A small image classifier, trained from scratch.
Data: trained on Sentinel-2 satellite tiles (TerraMesh), 36250 training examples, 128.5 epochs.
Rows from block 5 of a small image classifier, named by matrix and row number. Rows with one number belong to one neuron. Each number is 128 + 24 x the weight over its row's rms, rounded and kept within 0 to 255. All counts start at 0.
After each neuron's rows are labels from the 100 images, of 14848, where the neuron reaches its highest value: "responds to" is what is common among them; "place" is the part of the image that holds the peak. Only what is clearly more common there than usual is listed. The data: Sentinel-2 satellite tiles (TerraMesh). In brackets: how many of the 100.
# fc1: MLP up (model.blocks.5.mlp.fc1.weight, 960x160), inputs 80-159
# fc2: MLP down (model.blocks.5.mlp.fc2.weight, 160x960, transposed), outputs 80-159

fc1.648 [112 128 136 152 114 163 121  96 139 142 156 147 131 107 143 195 151 124 137 149 112 132 130 140 147 119 136 100 130 124  71 154 125 115  91 164  91 120 103 106 136 109 115 127 152 128 174 143 164 133 148 109 131 157 130 149 102 147 128 117 110 130 150 148 118 151 160 125 108 121 137 120 101 141  99 156 131 140 153 107]
fc2.648 [147  99 167 125  88 122 138 126 145 164  84 132 127 106 122 106  97 131 166 106 170 122 100 117 126 153 100  89 161 129 139 162 139 140 132 154 164 125  87 106 111 118 153 111 129 152 120 177 100 166  99 171 128  96 123 113 113 119 121 128 111 103 121 136 199 153 146 145 148 113 103 138 147 107 106 112 147 118 111 131]
responds to: main land cover: trees (44)
place: top left (52)

fc1.586 [126 116  98 109 129 122 150 116 110 138 153 142 177 146 142 123 106 113 126 119 119  92 147 152 128  95 121 143 104 131 125 132  91 134 135 154 132 100 118 130 179 151 120 174 111  85 118 102 113 142 141 159 147 106 100 148 142 130 116 163 132 126 107 191 124 108 188 121 145 119 158 147  86  97 108 108 132 136 126 126]
fc2.586 [131 163 117 157 159 111 125 132 122 127 107  86 154 151 124 135 166 137 145  84 142 142 126 165 116  87 155 116 144 129  88  90 110 161 151  93 135 133 107 160 158 120 104 144 155 104 129 127 109 159 171 138 110 157  89 134 107 101 132 103 164 118 119 113  99 111 102 166  80 121 131 134 156 113 129 155 140 131 156 182]
responds to: main land cover: trees (52)
place: middle left (60); bottom left (25)

fc1.284 [133 132 140 101 123 127 139 154  80 152 163 145 122  99 130  92 146 168 100 121 131  97 123 143 125 158 114 152 111 148 140 131 157 178 139 132 112 150 146 144 112 104 121  90 114 109 155 130 148 110 125  93  58 144 151 130 133 166 144  79 146 137 103 107 145 128 146 135 146 162 121 137 102 121 133  84 147 108 112 118]
fc2.284 [108 114 139 125 152 158 121 107  93 103 170 145 123  96 123 122 131 113  99 135 119 147 112 105  90 126 132 183 139 111 132 147 138 144 141 169 100 136 119 136 123 135 123 159 166  77 128 161 166 116 114  90 125 198  98 126 127  98 146 121 116 131 125 110 141 108 118 114 103 139  89 169 167 113 120 140 131  63 148 142]
responds to: water (66); main land cover: water (65)
place: centre (43)

fc1.91 [107 103 142 149  66 164 140 101 180 175 135 163 102 103 111  99  90 150 110 125 126 102  94 164 107 123 165 112  89 111 167 157 134 142  92 166 135  84 133 104 133  92 141 111 116 115 153 158 147 126 124 111 130 152 146 164 136 183 139 119  97 152 133 140 115 105 174 115 108 127 190 127 146 135 115 123 124 146 121 101]
fc2.91 [104 107 149 119 128 187 158 100 110 182 124 136 131 150  76 131 139 102 101 124 130 167 136 166 137 108 116 156 155 150 118 106  98 135 157 161 128 117 139 134 135 153 120 140 114 121 113 138 121 120 131 177 130 137 116  72  82 138 132 109 101 115 129 115 123 148 202 136 125 107 125 122 111 124 114 140 148 112 141 145]
responds to: water (80); main land cover: water (78)
place: top left (37)

fc1.765 [120 100 121 127  95 140  91 146 142 144 131 117 140 104 164 124 151 104 108 146 131 162 146 119 115 143 122 103 114 131 108 140 166 154 105 126 140 135 129  84 113 105 109 132 135 150 111 112 116  87 153 126 160 133 109  76 157  99  96 133 114 121 155 112 140 137 143 133  90  98 127 108 141 129 133 164 116 131 144  99]
fc2.765 [101 147 114 115 102 105 140 133  99 117  78 120 160 169 110 147 123 115 147 119 131 119 164 136 151 114 124 153 118 157 119 133 125 159 125 147 162 124 127 130 134 128  40 129 157 131 153 132 117 127 146 121 162 135  91 103  72 144  99 125 160  93 151 116 103 130 178 112 114 195 108 170  99 121 132  87 149  88 140 152]
responds to: main land cover: crops (41)
place: bottom centre (33)

fc1.554 [133 116  89  90 128 111 133 150 127 129 114  97 170 103 152 160 114  79 140 124 158 141 139 128  98 146 118 140 134 141  87 129 133  98 121 169 139 127  91 130 177 126 166 130 121 107 162 108 129 160 127 119 121 105 108 128 116 117 148 180 134 126 136 155 146 103 110 141  81 187  85 100  98 154 100 142 145 128 155 125]
fc2.554 [135 115 133 128 118 154 147 160 152 127 138 148 137 141 140 102 132 148 166 114 112 130 133 127 143 124 172 141 128 118  96  94 125 128 112 116 131 128  78 122  64 139 146 167 120  86 124 132 144 112 119 137 128 176 108 150 134 153 119 147 126 129 130 117  94 149 113 123  96 127 156 139  79 182 138 133  99 137 201 130]
responds to: trees (93); main land cover: trees (88)
place: bottom centre (41)

fc1.280 [128 167 106 156 108 111 169 124 154 105  98 112 121 115  87  97 104 105 118 194 128 129 145 134  94 145 101 107 133 110 109 142 156 164 117 102 160 166 117  97 118  98 117 130 132  99 136 114 101 143  92  96  84 113 131 113 143 102 119 150 128  62 107 121 155 139 129 143  87 119 115 137 159  94 161 156 173 100 108 158]
fc2.280 [146 139 122 155 191 158 103 108 123 121 115 161 168 129 184 140 124 107 153 137 153 123  97 116 140 114 158 101 122 127 112 121 118 136 131 142 121 137 134 145 131 124  95 138 121 143  99  82 155 163 168  96 126 139 116 162  99 157  94 132 136 124 122  84 117 153 133 100 120 150 137 106 122 150 171  81 128 109 179 141]
responds to: bare ground (59); main land cover: bare ground (33)
place: middle left (37)

fc1.757 [158 127 129 106 148  89 103  98 110 122 134 141 117 120 105 114 175 153 124  91 131 159 126 128 106 166 104 115 126 191 176 117 132 150 166 139 103 117  83 112 136 100 154 138 118 127 109 145 124 135  98 166  99 156 139 156 148  85 105 117  96 112 164 116 110 155 140 122 169 133 152 152 147 125 152 130 120 125 140 126]
fc2.757 [123 104 128 139 131 139 138 123 126 146 140 161 162 100 125  99 100 142 142 145 190 153 119 158 126 113 110 163 113  87 109 129 149 118 106  87 149 122 106  95  95 158 116 119 132 143 140  95  95 117 121 110 137 147 147 123 141 114 162  84 137 173 131 120 148 110 125 152 139 100 134 132 125 125 104 160 131 117 120 138]
responds to: snow or ice (57); main land cover: snow or ice (51); main land cover: water (42)
place: top right (45)

fc1.593 [101 146 162 106 101 118 132 158 103 114 121  87  63 148 154  91 136 166 164  87 104 121 102 137 111 167  96 130 110 119 128 136 148 113 147 115 127 127 121  97 131 140 176 203  78  83 132 139 116 113 142 125 130 100 111 123 132 175  82 144 137 154 144 144 137 118 148 121 176 162 178 153 104 117 133 124 149  97 104 108]
fc2.593 [ 78 118 134 104 107 157  91 151 100 136  99 125  92 143 112 143 152 129 125  94 103  97 164 161 117 134 121 103 100 112 108 154 128 171 147 124 141 109 126 136  97 128 142 108 185 117 154 172 133 116 131 125 119 166 129  94 179  64 134 148 118 130 138 115 138  82 122  98 138 171 107 175 121 105 115 166 113 114 103 144]
responds to: snow or ice (68); main land cover: snow or ice (60)
place: bottom right (31)

fc1.70 [149 154 100  90 160 118 130 127 189 115 136  85 139 126 155 104 117 114 131 102 128 134 134 106 140 154  75  99 171 131 129  84 123 122 143 158 106 131 121 128 113 106 128 172 138  77 132 109 150 175 150 175  94 157 155  89 146 104 152 117 114 129 148 139 137 115 151 124 135  86 132 118 148  98 119 138  92 104 102 140]
fc2.70 [145 128 176 141 116 142 140 121 184 133  68 129  98 109 157 167 128 114 108 131 117 111 141  77 136 138 156 131 123 178 132 151 127 121 148 165 138 161  96 146 108 129 100 133  98 122 176 149 157 134 169 138 131 139 174 139  84 111 105 162 149 116 113 143 125 139 137 153 114 133 140 101  90 105 129 167 130 160 165  95]
responds to: main land cover: rangeland (42)
place: bottom right (32)

fc1.51 [ 69  82 128 104 111 138 137 113 104 109 157 130 136 153 136 132 100 137 135  83 133 110 132 142 160 120 133 163 142 112 172 112  92 119 141 140 195 146 134 123  93 123 129  99 143 143 158 125 121 124 124 110 145 140 126  97 106 127 170  99 136 150 142 122 112 111 120 142 127 145 120 150 139  89 161 105 138 133 120 107]
fc2.51 [117 133  77 180 146 104 130  93 183 102 124 104 127 131 167 124 176 143 134 110  68 128 157 133 131 156 134 116 106 125 144 109 123 110 111 114 146 131 126 129 150 150 102 114 137 134 113 173 121 124 150 157 145 146 141 132 129 110 136 108 143 134 115 105 135 126 161 153 135 118 122 141 132 145 138 124 147  77 160 101]
responds to: main land cover: trees (81); clouds (73)
place: top centre (70)

fc1.263 [113  90 174 114  92 105 121  96 144 132 145 156 132 138  96 148 114 108 134 129 151 128 155 112 108 156 135 134 126 148 153  93 120 178 106  87 114 103 143 133 106 125 121 138 142 109 166 131 163 153 133 119 134 122 129 133 157 133 147 129 128  97 154 112 165 151 192  98 121 134 148 153 122 115 130 135 110 150 156 148]
fc2.263 [137 160 120 126 129 146 116 128 153 144 144 153 129 136  89 180 134 154 113 150 141 146 125 140 154 145  88 134 153 100 129  99 125  98 142 145 146 115 158 109 148  93 138 138 135 108 104 129 115 131 109 157 114  88 127 127  96 144 125 131 127 110 133 136  92 149  93 216 101  81 108 143 127 123 141 113 118 134 109 141]
responds to: water (86); main land cover: water (82)
place: top right (37)

fc1.314 [130 140 156 135 153 101 110 164 155 120 120 123 182 137 118 132 123 133 128 122 148 150 169 149 113 132 132 148 110 103 108 132 128 168 141 113 138 158  85 176 107 107 131 121 138 124  67 116 124 122 151 147 146 103 138 137 117 150 167 140 160 104 132 154 168 119  81 135 115 119 139 109 136 120 112 143 132 110 135  86]
fc2.314 [ 81 115 168 146 107 103 154 148 116 167 104 106  96 113 134 117 135 117 116 131 159 102 103 124 121 164  95 106  89 133  84 162 146 121 144 125 104 124 141 138 138  97 136 159 138 117 138 155 130 110 171 126 120 146 118 178 153 104 156 138 136 156 123  94 184 128 130 159 135 130 121  93 111  89 140 120 149 135 141 130]
responds to: main land cover: trees (69)
place: middle left (33)

fc1.519 [148 145  96  65 129 133 123 127 140 146 159 141 150  95  72 142 117 131 143 103 134 149 135 127 116 100  84 118 150 119 138 122 132 140  96 125 125 142 154 151 133 159 140 144 121 103 116 107 107 124 141 139 101 112 172 187 158 132 155 161 112 146 132 113  94 147 126 145 126 121 149  89  91 116 147 125 106  93  94  98]
fc2.519 [166 168 165 114 136  88 118 147 110 157 141 107 149 147  85 122 135 135 111 146 145 122 124 158 137 181 113 108 121 122 139 138 157 120 161 103 127 152 104 129 119 123 167 146 128 117 169  91 111 157 117 138 142 116 114 113  85 189 138 111 137 133 122 128 193  90 173 103 139 130 109 152 120 134 114 143 118 162 150 135]
responds to: main land cover: rangeland (53)
place: middle right (48)

fc1.553 [128 141 129 155 161 133 138 124 121  99  85 126 185 149 120 113 128 106  87 121 140 116 137 162 108 120 124 126 101 167 121 125 138 130 121 164 105 155 138 153 162 128 165 104 132 108  94 126 130 104 135 143 107 132 126 145 174 140 130 122 142 118 126 121 128 121 149  94 175 136 133 128 128 118 128  91 132 128 118 153]
fc2.553 [118 156 103 144  99 146 119 167 117 130  95 129 143 110 152  81 137 115 119 128 163 158  82  75 142 159 147 166 145 113 127 135  82 149 140 152 122 108 164 138 129 107 147 107 104 153 143 106 125 104 164 145  91 134 155 148 178 129 121 159 134 157 140 130 148 124 105 118 125 152  83 127 119 151 132  97 135 152 160 118]
responds to: bare ground (67); main land cover: bare ground (49)
place: bottom centre (28)

fc1.223 [156 127 106 128 123 115 137 100  56 150 123 106 103 147 106 112  89 122 105 186 146 146 119 117 111 130  81 118 115 133  98 124 114 167 146 152 126  74 159 163 143 131 161  70 129 101 138 125 164 127 121 163 112 130 114 109 168 139 111 110 110  92 136 132 113 134 135  99 137 140 116 112 146 126 137 121 137 159 140 137]
fc2.223 [133 113 143 149  86 126 112  86 128 153  80 143 121  90 130 143 120 108 116 136 104 109 105 159 123 147 147 131  62 107 172 157 144 112  77  95 145 124 139 149 144  96 148  91 110 140 113 152  85 176 145 136 116 145 128 150 119 140 145 127 114 112 134 141 109 111 113 128 124 116 116 147  95 116 106 142 125 123 126 138]
responds to: main land cover: water (60)
place: top right (30)

fc1.651 [114 144 155 112  82  90 170 133 124  88 138  92 115 148 101 132 157 116 135 134 117 128 120 110 133 141 133 170 108 136 120 134 127 125 102 109 101  75 111 173 132  94 104 177 143 141 147 156 173 106 135 129 154 120  95 109 116 117 150 120 125 121 143 133  91 127 112 141 113 190  94 124 108 108  80 114 117 146 129 161]
fc2.651 [127  99 157  99 125  93 134 130  96 149 133 142 133 138  99 134 145 138 136 154 157 125 136 105 158 125 136 136 130 169 145 110 141 153 102 143 157 109 102 123 116 131  88 115 146 154 116 138  99  96 116 170 109 125  81 114 135 156 130 111 141 195 138 138 144 146 130 161 132  94 134 137 139 105 141 174 146 154 127 143]
responds to: bare ground (64); main land cover: bare ground (53)
place: middle right (39)

fc1.250 [143 174 110 112 138 127 140 131  63 105 160 157 142 160 136 113 145 159 120 128  88 135 123 148 111 140  63 145 153 103 120 101 139 161 123  93 161 173 134 131  88  94 113 114 113 101 117 131 105 129 204  68 121 107 142 112  96 143 138 180  90  96 135 107 102 153 114 126  99 153 100 149 118 123 135 108 107 108 127 112]
fc2.250 [122 132  96 155 125 139 128  91 156 162 129 129 131  78  97 122 148 143 109 169 144 115 119 126 145 116 126 135 116 110 160 145  96  92  98 118 125 147 157 114 131 112 129 119 137 150 161 110 108 134  76 150 131 141 126 126 135 117 107 106 169  70 131 196 142 145 116 111 146 174 181 118 142 176 123  82 124 160 107 120]
responds to: water (66); main land cover: water (63)
place: centre (47)

fc1.317 [ 85 162 155 153 162 168 118 104 108 104 154 147 133 110 172 158 136 158 120 147 147 103  86 133 130 145 138 122 112 119 134 115 135  57 145 150 110 121 140 134  82 111 129 169 160 142 133 140 131 104 168 118 118 147  96 130  82  93 102 113 134 163 138 100 111 109 119 108 143 114 120 160 101  95 118 148 124 139 131 128]
fc2.317 [124 132 115 123 146 102 108 113 171  92 163 118 119 123 135 136 125 159  91  98 116 111 112 128 133 166 109 121 122 130 138 187 141 124 102 113 175 115 153 104 159 122 129 135 136 103 184 112 180 103 146 113 127 140 124 111  85 151 138 117 144 132 131 153 132 154 126  91 142 143 117 134 129 114  86 148  97  86 107 103]
responds to: main land cover: water (36)
place: bottom right (39)

fc1.679 [136 113 153  96 138 114 135 113 139 128 102  95  82 142 109 156 124 130 178 111 154 126 100 147 120  80 132 175 126  98 103 111 132 110 136 132 144 149 134 158 173  77 137 110 146  79 105  84  90 112  99  83 135 155 111 130 140 106 114 144 147  87  95 117 116 146 151 141  93 128 125 134 105 128 103 108 154 125 121 112]
fc2.679 [109 126 137 119 160 141 135 137  51 138 111 108 154 123 156 149 144 141 121 116  85 158  66 132 162 155 118 147 130 149 102 104 148 113 152 104 154 161 116 148 113 142 134 147  96 150 108  73 104 100 118 122 118 112 156 109 143 107 145 146 124 175 131 108 140 136 148 127 141 140 126 145 138  92 110 119 117 115 157 105]
responds to: main land cover: trees (71)
place: top left (69)

fc1.460 [151 132 143  85 117 127 139 168 131 120 128 125  97 112 153 125  81 106  87 120  90 156 131 157 109 116 134  99 143 119 132 160 191 123  78 154 125 145 120 113 155 144 156 125 169 142 117 164 134 113 122 154 130 139 157 122 115 122  94 121 103 131 150 117  88 145 117 132 102 111 131  96 132 176 152  99  92 139  87 185]
fc2.460 [133 145 131 104 147 144 117 176 118 140 151 138  95 109 125 161  97 155 107 161 132 131 116  97  86 146 144 137 172 151 146 144 155 110 138 123 169 125 130 102  87 135 161 139 108 145 138 153 109 100 155  93  95 148 120 126 141 151  92 163 134 143 140 132 113 151 132  97 140 145 114 155 145 113 113 127 189 166 127 104]
responds to: main land cover: rangeland (54)
place: bottom right (27)

fc1.316 [146 142 129 135 113 137 147 121  91 108  98 150 158  98 115 103 149 153 128 145 129  98 114 118 145 144 107 149 126 124 109 159 128 114 103 116  89 179 117  82 117 143 143 111 103 136 159 139 129 142 128 145 133 118 141 174 137 132  83 157 141 172 115 180  89 116 133 111 129 118 164 102 143 117 169 130 136 119 139 126]
fc2.316 [ 73 138 116 135 120 162 124 120 117 141 135 113 109 151 136 111  99 171 123 110 126 104 120  78 171 125  94 130 111  94 136 137 133 126 133 125 112 161 122  93 136 157  96 143 103 142  72 118 131 141 107 127 101 128 142  94 125 119 112 127 121 107 138 123 109 143 137 111 123 161 138 123 165 121 137 114 167 139 114 124]
responds to: main land cover: rangeland (58); main land cover: bare ground (25)
place: top centre (34)

fc1.501 [133 104 132 156 133 156 124  96 131 154 103 115 204  67 111 129  82 146 116 159 109 144 146 125  96 139 117 106 150 116 147 109 136 105 160 143 115 121 136 153 116 137 128 122 144  89 126 126 123  81 132 111 139 139 134 152 141 127  96 127  97 118 101 147 130 128 149 156 114  90 174 149 137 136 132 109 134 124 113 109]
fc2.501 [115  92 162 126 142 121 123 141 143  75 126 135 110 137 133 121 103 141 182 104 148 172 137 137 125 150 100 170 162 169 112 127 116 121 134 133 157 149 122 109 143 123 135 126 132 156 148 166 126  86 121  63 101 145 143 101 161 115  99 162 121 125 158 154 137 118 151 139 132 131 114 135 119 131 180 136 123 136 139  96]
responds to: main land cover: rangeland (58)
place: bottom right (26)

fc1.652 [149 126 147 107 151 128 150 112 168 132 133  86  91 128 166 164 104 119 163 150 161 130 150 141 112 123 172 123 112 111 170 101 170 121 159 128 172 126 100 149 127 129 141  79 124 102 155 117  79 152 129 124 157 151 103 107 141  91 117 118 134 123 117 108 131 134 160  80  82 157 169 101 159 130 116 120 160 130  85 139]
fc2.652 [133  90  93 112 123  78 113 132 179 163 137 166 120 131 135  99 151 104 163 117 146 147 117 122 120 140 135 136 111 112  94 158 167 103 162 144 120 128 115 143 129  99 104 148 133 169 119  93 131 122 152 130 176 135 151 115 155 115  95 119 107 150 159 106 104 104 197 166 148 119 113 157 157  90 102 157 159 103 157 140]
responds to: water (84); main land cover: water (78)
place: bottom centre (71)

fc1.122 [ 97 135 136 125 103 129 166 170 149 132 133 128 136 144 169 133 140 101 113 143 107 119 155 108 115 147 109 129 116 153 163 108 157 191 102 106 147 143  81 169  79 143  86 117 137 177 127 158 104 101 134 122 105 104 151 127 166 142 158 163 140 126 147 127 115 135 131 112 119 155 119 109 119 120 179 146 100 130  90 124]
fc2.122 [119 108 150 149 112 150  92 139 100 121 156 155 137 101 151 114 106 165 135 117 121 118 169 104 115  98 137 127 136 125 141 146  94 112  83  74 158 149 131 146  86 131 130 130 148  86 169 105 110 109 150 125 150 106 188 112 115 134 110  98  89 133 141 127 132 146 103 137 147 135 162 132 116 110 140 148 168  97 145 151]
responds to: trees (88); crops (85); main land cover: crops (75)
place: bottom right (28)

fc1.432 [124 132 175 121 126  85 155 122 134  84 164 144 109  86 139 168 123 135 123  84 128 144 148 145 162 132 140 164 101 130 109 135 125 126 177 137 154 117 162  97 163 145 117 130 147 138 134 131  98 153 150 120 126 124  87 133 106 154 140 107 138 118 188 173 114 147 117 147  86 110 110  99 124 146 113  89 171 154 116 125]
fc2.432 [124 112 164 115 187 145 168 147 143 126 123 109 124 108  84  94 115 125  91  91 105 133 136 127  96 113 134  70 162 164 117 141 111 122 110 118 139 135 116 102 125 104 106 110 124 158 130 147 107 124  88 129 176 146 147 103 113 128 134 117  94 159 100 119 133  88 156 123 126 156 141 142 142 140 127 140 155 128 127  91]
responds to: main land cover: water (40)
place: bottom left (66)

fc1.758 [163  85 115 129  96 148 120 127  96 144 139 142 106 129 139 139 134 148 161 154 145 159 154 109 132  90 117 130  77 163 133 166 123 130 170 102 102 105 160  99 111 123 127  80 157 118 148 120 128 135 122 131 109 112 133 145 137 107 140 148  78 112 130 124 108 156 142 120 129 153 134 100 177 128 115 159 100 171 114 125]
fc2.758 [156 158 126 134  58 143 142 135 152 145  88 124 160  87 121 163 147 107 127 125 115 133 133 151 127 140 110  91 133 111 170 130 111 141 105  99 132  97 142 170 119  95 176 104 112  94  94 110 128  85 126 139 102 173 142 102 140 106 181 101  76 120 122 151  74 121 166 115 139  96 148 115 117 109 154 135 171 124 150 136]
responds to: water (98); main land cover: water (98)
place: centre (43)

fc1.37 [147 123 130 117  86 131 138 156 133 135 138 152 135 139 140 131 167 105 116 125 173 148 137 141 159  90 108 200 109 111 113 105 109  89 102 122 185 146 140 102 169 154 119 110 181 123 138 144  95 139 149 123 116 110 132 119 139 108 142 147  73 151 142 137 125 140 105 162 128  89 146 126 129 135 131 110 164 135 121 112]
fc2.37 [114  77  76 126 145 103 145  94 164 120  62 115 122  95 147 130 118 133 134 131 107 130 113 123 145 152 120 125 152 141 118 149 162 107 170 166 154 159 124 121 139 112 141 123 151 151 110 110 135 110 125 118 109 128  82 154 138 115 105 120 175  87  96  73 149 158 141 129  90 132 132 126 162 125 119 152 167 132 105 146]
responds to: trees (96); main land cover: trees (96)
place: bottom left (97)

fc1.13 [112 146 100 127 125 121 159  97 130  82 129 100 123 102 120 118 139 131 153  91  94 124 114 123  99 143 148 115  75 132 141 104 143 120 125  78 114 136 145 170 125  68  89 124 107 135 131 112 126  91 119 128  86 135 114 134 147 153  87 137 128 128 153 125 120 104 128 111 151 135 104 138 123  91 138 139 129  92 127 129]
fc2.13 [ 98  88 107 150 138 143 130 152 139 155 121 112 175 111 107 139 140  88 131 136 174 109 150 160 108 135 143 150 153 124 106 130 102 134 145 128 125 130 176  71 110 164  93 124 128 126 102 143 103 163 137 117  87 109 136 102 121  97 125 163 145 123 123 108 114 133 124 187  93 108 130 118 119 163 138 118 152 139  92 136]
responds to: main land cover: water (49); main land cover: bare ground (30)
place: bottom right (34)

fc1.11 [133 139 140 144 126 156 167 118 154 119 129 121 137 134 129 123 104  75 118 111  70 139 168  98 135 142 111 107 128  86  75 124 109 123 160 106 160 129 108 165 121  96 147 147 103 130 117 131  84 133 123 125 132 133 129  91 154  75 108 145 141 129 130 137 133  79 146 146 123 129  70  78 119 162 126 110 143 117 148 133]
fc2.11 [165 171  78 113 171 136 111 108 113 164 155 140 171  94 143 125 134 133 101 156 144 141 128  89 108 139 115 145 130 120 187 155 138 106 142 144 109  97 162 127 112 137 124 143 156 139 112 112 105 130 126 141 115 108 142 126 160 131 115 166 120  91 132 171 118  85 128 109 136 130 143  83  96 151 129 114 141 128 121 153]
responds to: trees (96); main land cover: trees (90)
place: top left (41)

fc1.723 [131 131 141 175 151 148 134  94 168 103 118 103 149 148 140 141  98 105 112 135 133 165 111  83 128 107 135 116 119 185 143 131 122 145 139 142  84  92 139 142 117 125 176 146 123 163 100 132 135 152 160 115 122 112  79 145 151 159 131 137 100 142 103 141 108 111 148 131 121 114 151 127 130 129 114 133 114 102 152 140]
fc2.723 [101 195 130 133 127 143 153 140 175 119 142 120 106 137 138 147  77 154 124 157 135 117 116 120  58 116 105 163 170 168 165 121 123  92 113 139 166 151 180 113 121 135 142 151  81 119 138 134 170 107  95 161 119 100 104 119 109 123 134 126 146 109 169 103 111 154 105 133  97 104 145 144 115 150 147 100 124 166 138  98]
responds to: water (68); main land cover: water (67)
place: bottom right (33)

fc1.153 [124 140 135 117 146 163 152 117 110  65  82 109 173 109 135 113 138 103 136 140 101 143 149 144 148  97 158 131  93 148 123 149 130  97 148 156 163 125 106 152 163 142 117 104 124 133 114 138 133  99 143 118 111 102  99 128 143 117 113 188 135 168  97 113 126  75 167  86 106 142 150 133 158 118 126  94 111 138 107 161]
fc2.153 [ 95 103 175 126 173 115 161 155  99 132 113 128 118 152 178 136 126  88  98 147  97 157 101 132 151 159 135 125 127 125 130  90 149  99 133 135 146 120 148 126 150 139 120 117 153  97 109  97 154 129 128 132  92 136 120 174 102 113 122 136 101 116 140 105 126 156  84 120 115 153 148 171 180 101 143 119 118 104 147  91]
responds to: trees (92); main land cover: trees (74); clouds (47)
place: top centre (50)

fc1.302 [105 153 104  79 176 114 130 110 113 103 119 154 158 134 151 128 120 103  69 119 125 129 152 130 108  87 113 100 119 110 108 160 125 101 124 113 174 137 127 107 135 122 115 132 126 168 139 162 127 100 120 134 105 147 108  78 135 117 126 144 131 126 140 152 167 120 124 119  83 138 190 133 127 125 136 107 151 120 144 122]
fc2.302 [194 139 113 163 158 110 131 143 126 119 142  97 104 100 122 147 144 171 131  95 142 122 116 124 132 138 158 157 124 148 107  95 122 120 124 134 112 155  71 127 142  77 126 113 111  82 155 117 109 108  94 145 106 168 107 127 128 110 145 100 114 113 135 126 143 159 107 111 111 146 165 155 162 107 123 149  93 111 154 115]
responds to: trees (91); main land cover: trees (79)
place: top centre (55)

fc1.580 [133  73 132 163 111 142 178 142 163 157 131 106 165 115 123 102 148 117 142 119 161 162 121  99 133  98 140 167  81 140 135 111 117 142 168 112 152 142 127 111 185 132  90 100 105 146 131 135  91 124 133 113 173 115 134 175 125 154 128  93 163 128 150 115 144 162 154 161  93 108 162 120 129  91 123 121  85 107 103 115]
fc2.580 [129 139 152 162 119 134 157 146 116 113 112  98 112 119 111 160 149 124  72 128 152 113 122 126  95 143 167 121 162 134 125 125 142  70 169 131 124 135 140  91  75 115 108  92 148 111  93 156 130 116 105 101 147 122 126 114 127 141 119 122 124  97  97 121 101 151 152 106  79 111 102 129  98 218 156 126 124 107 157 132]
responds to: main land cover: trees (43); clouds (41); main land cover: water (36)
place: bottom right (75)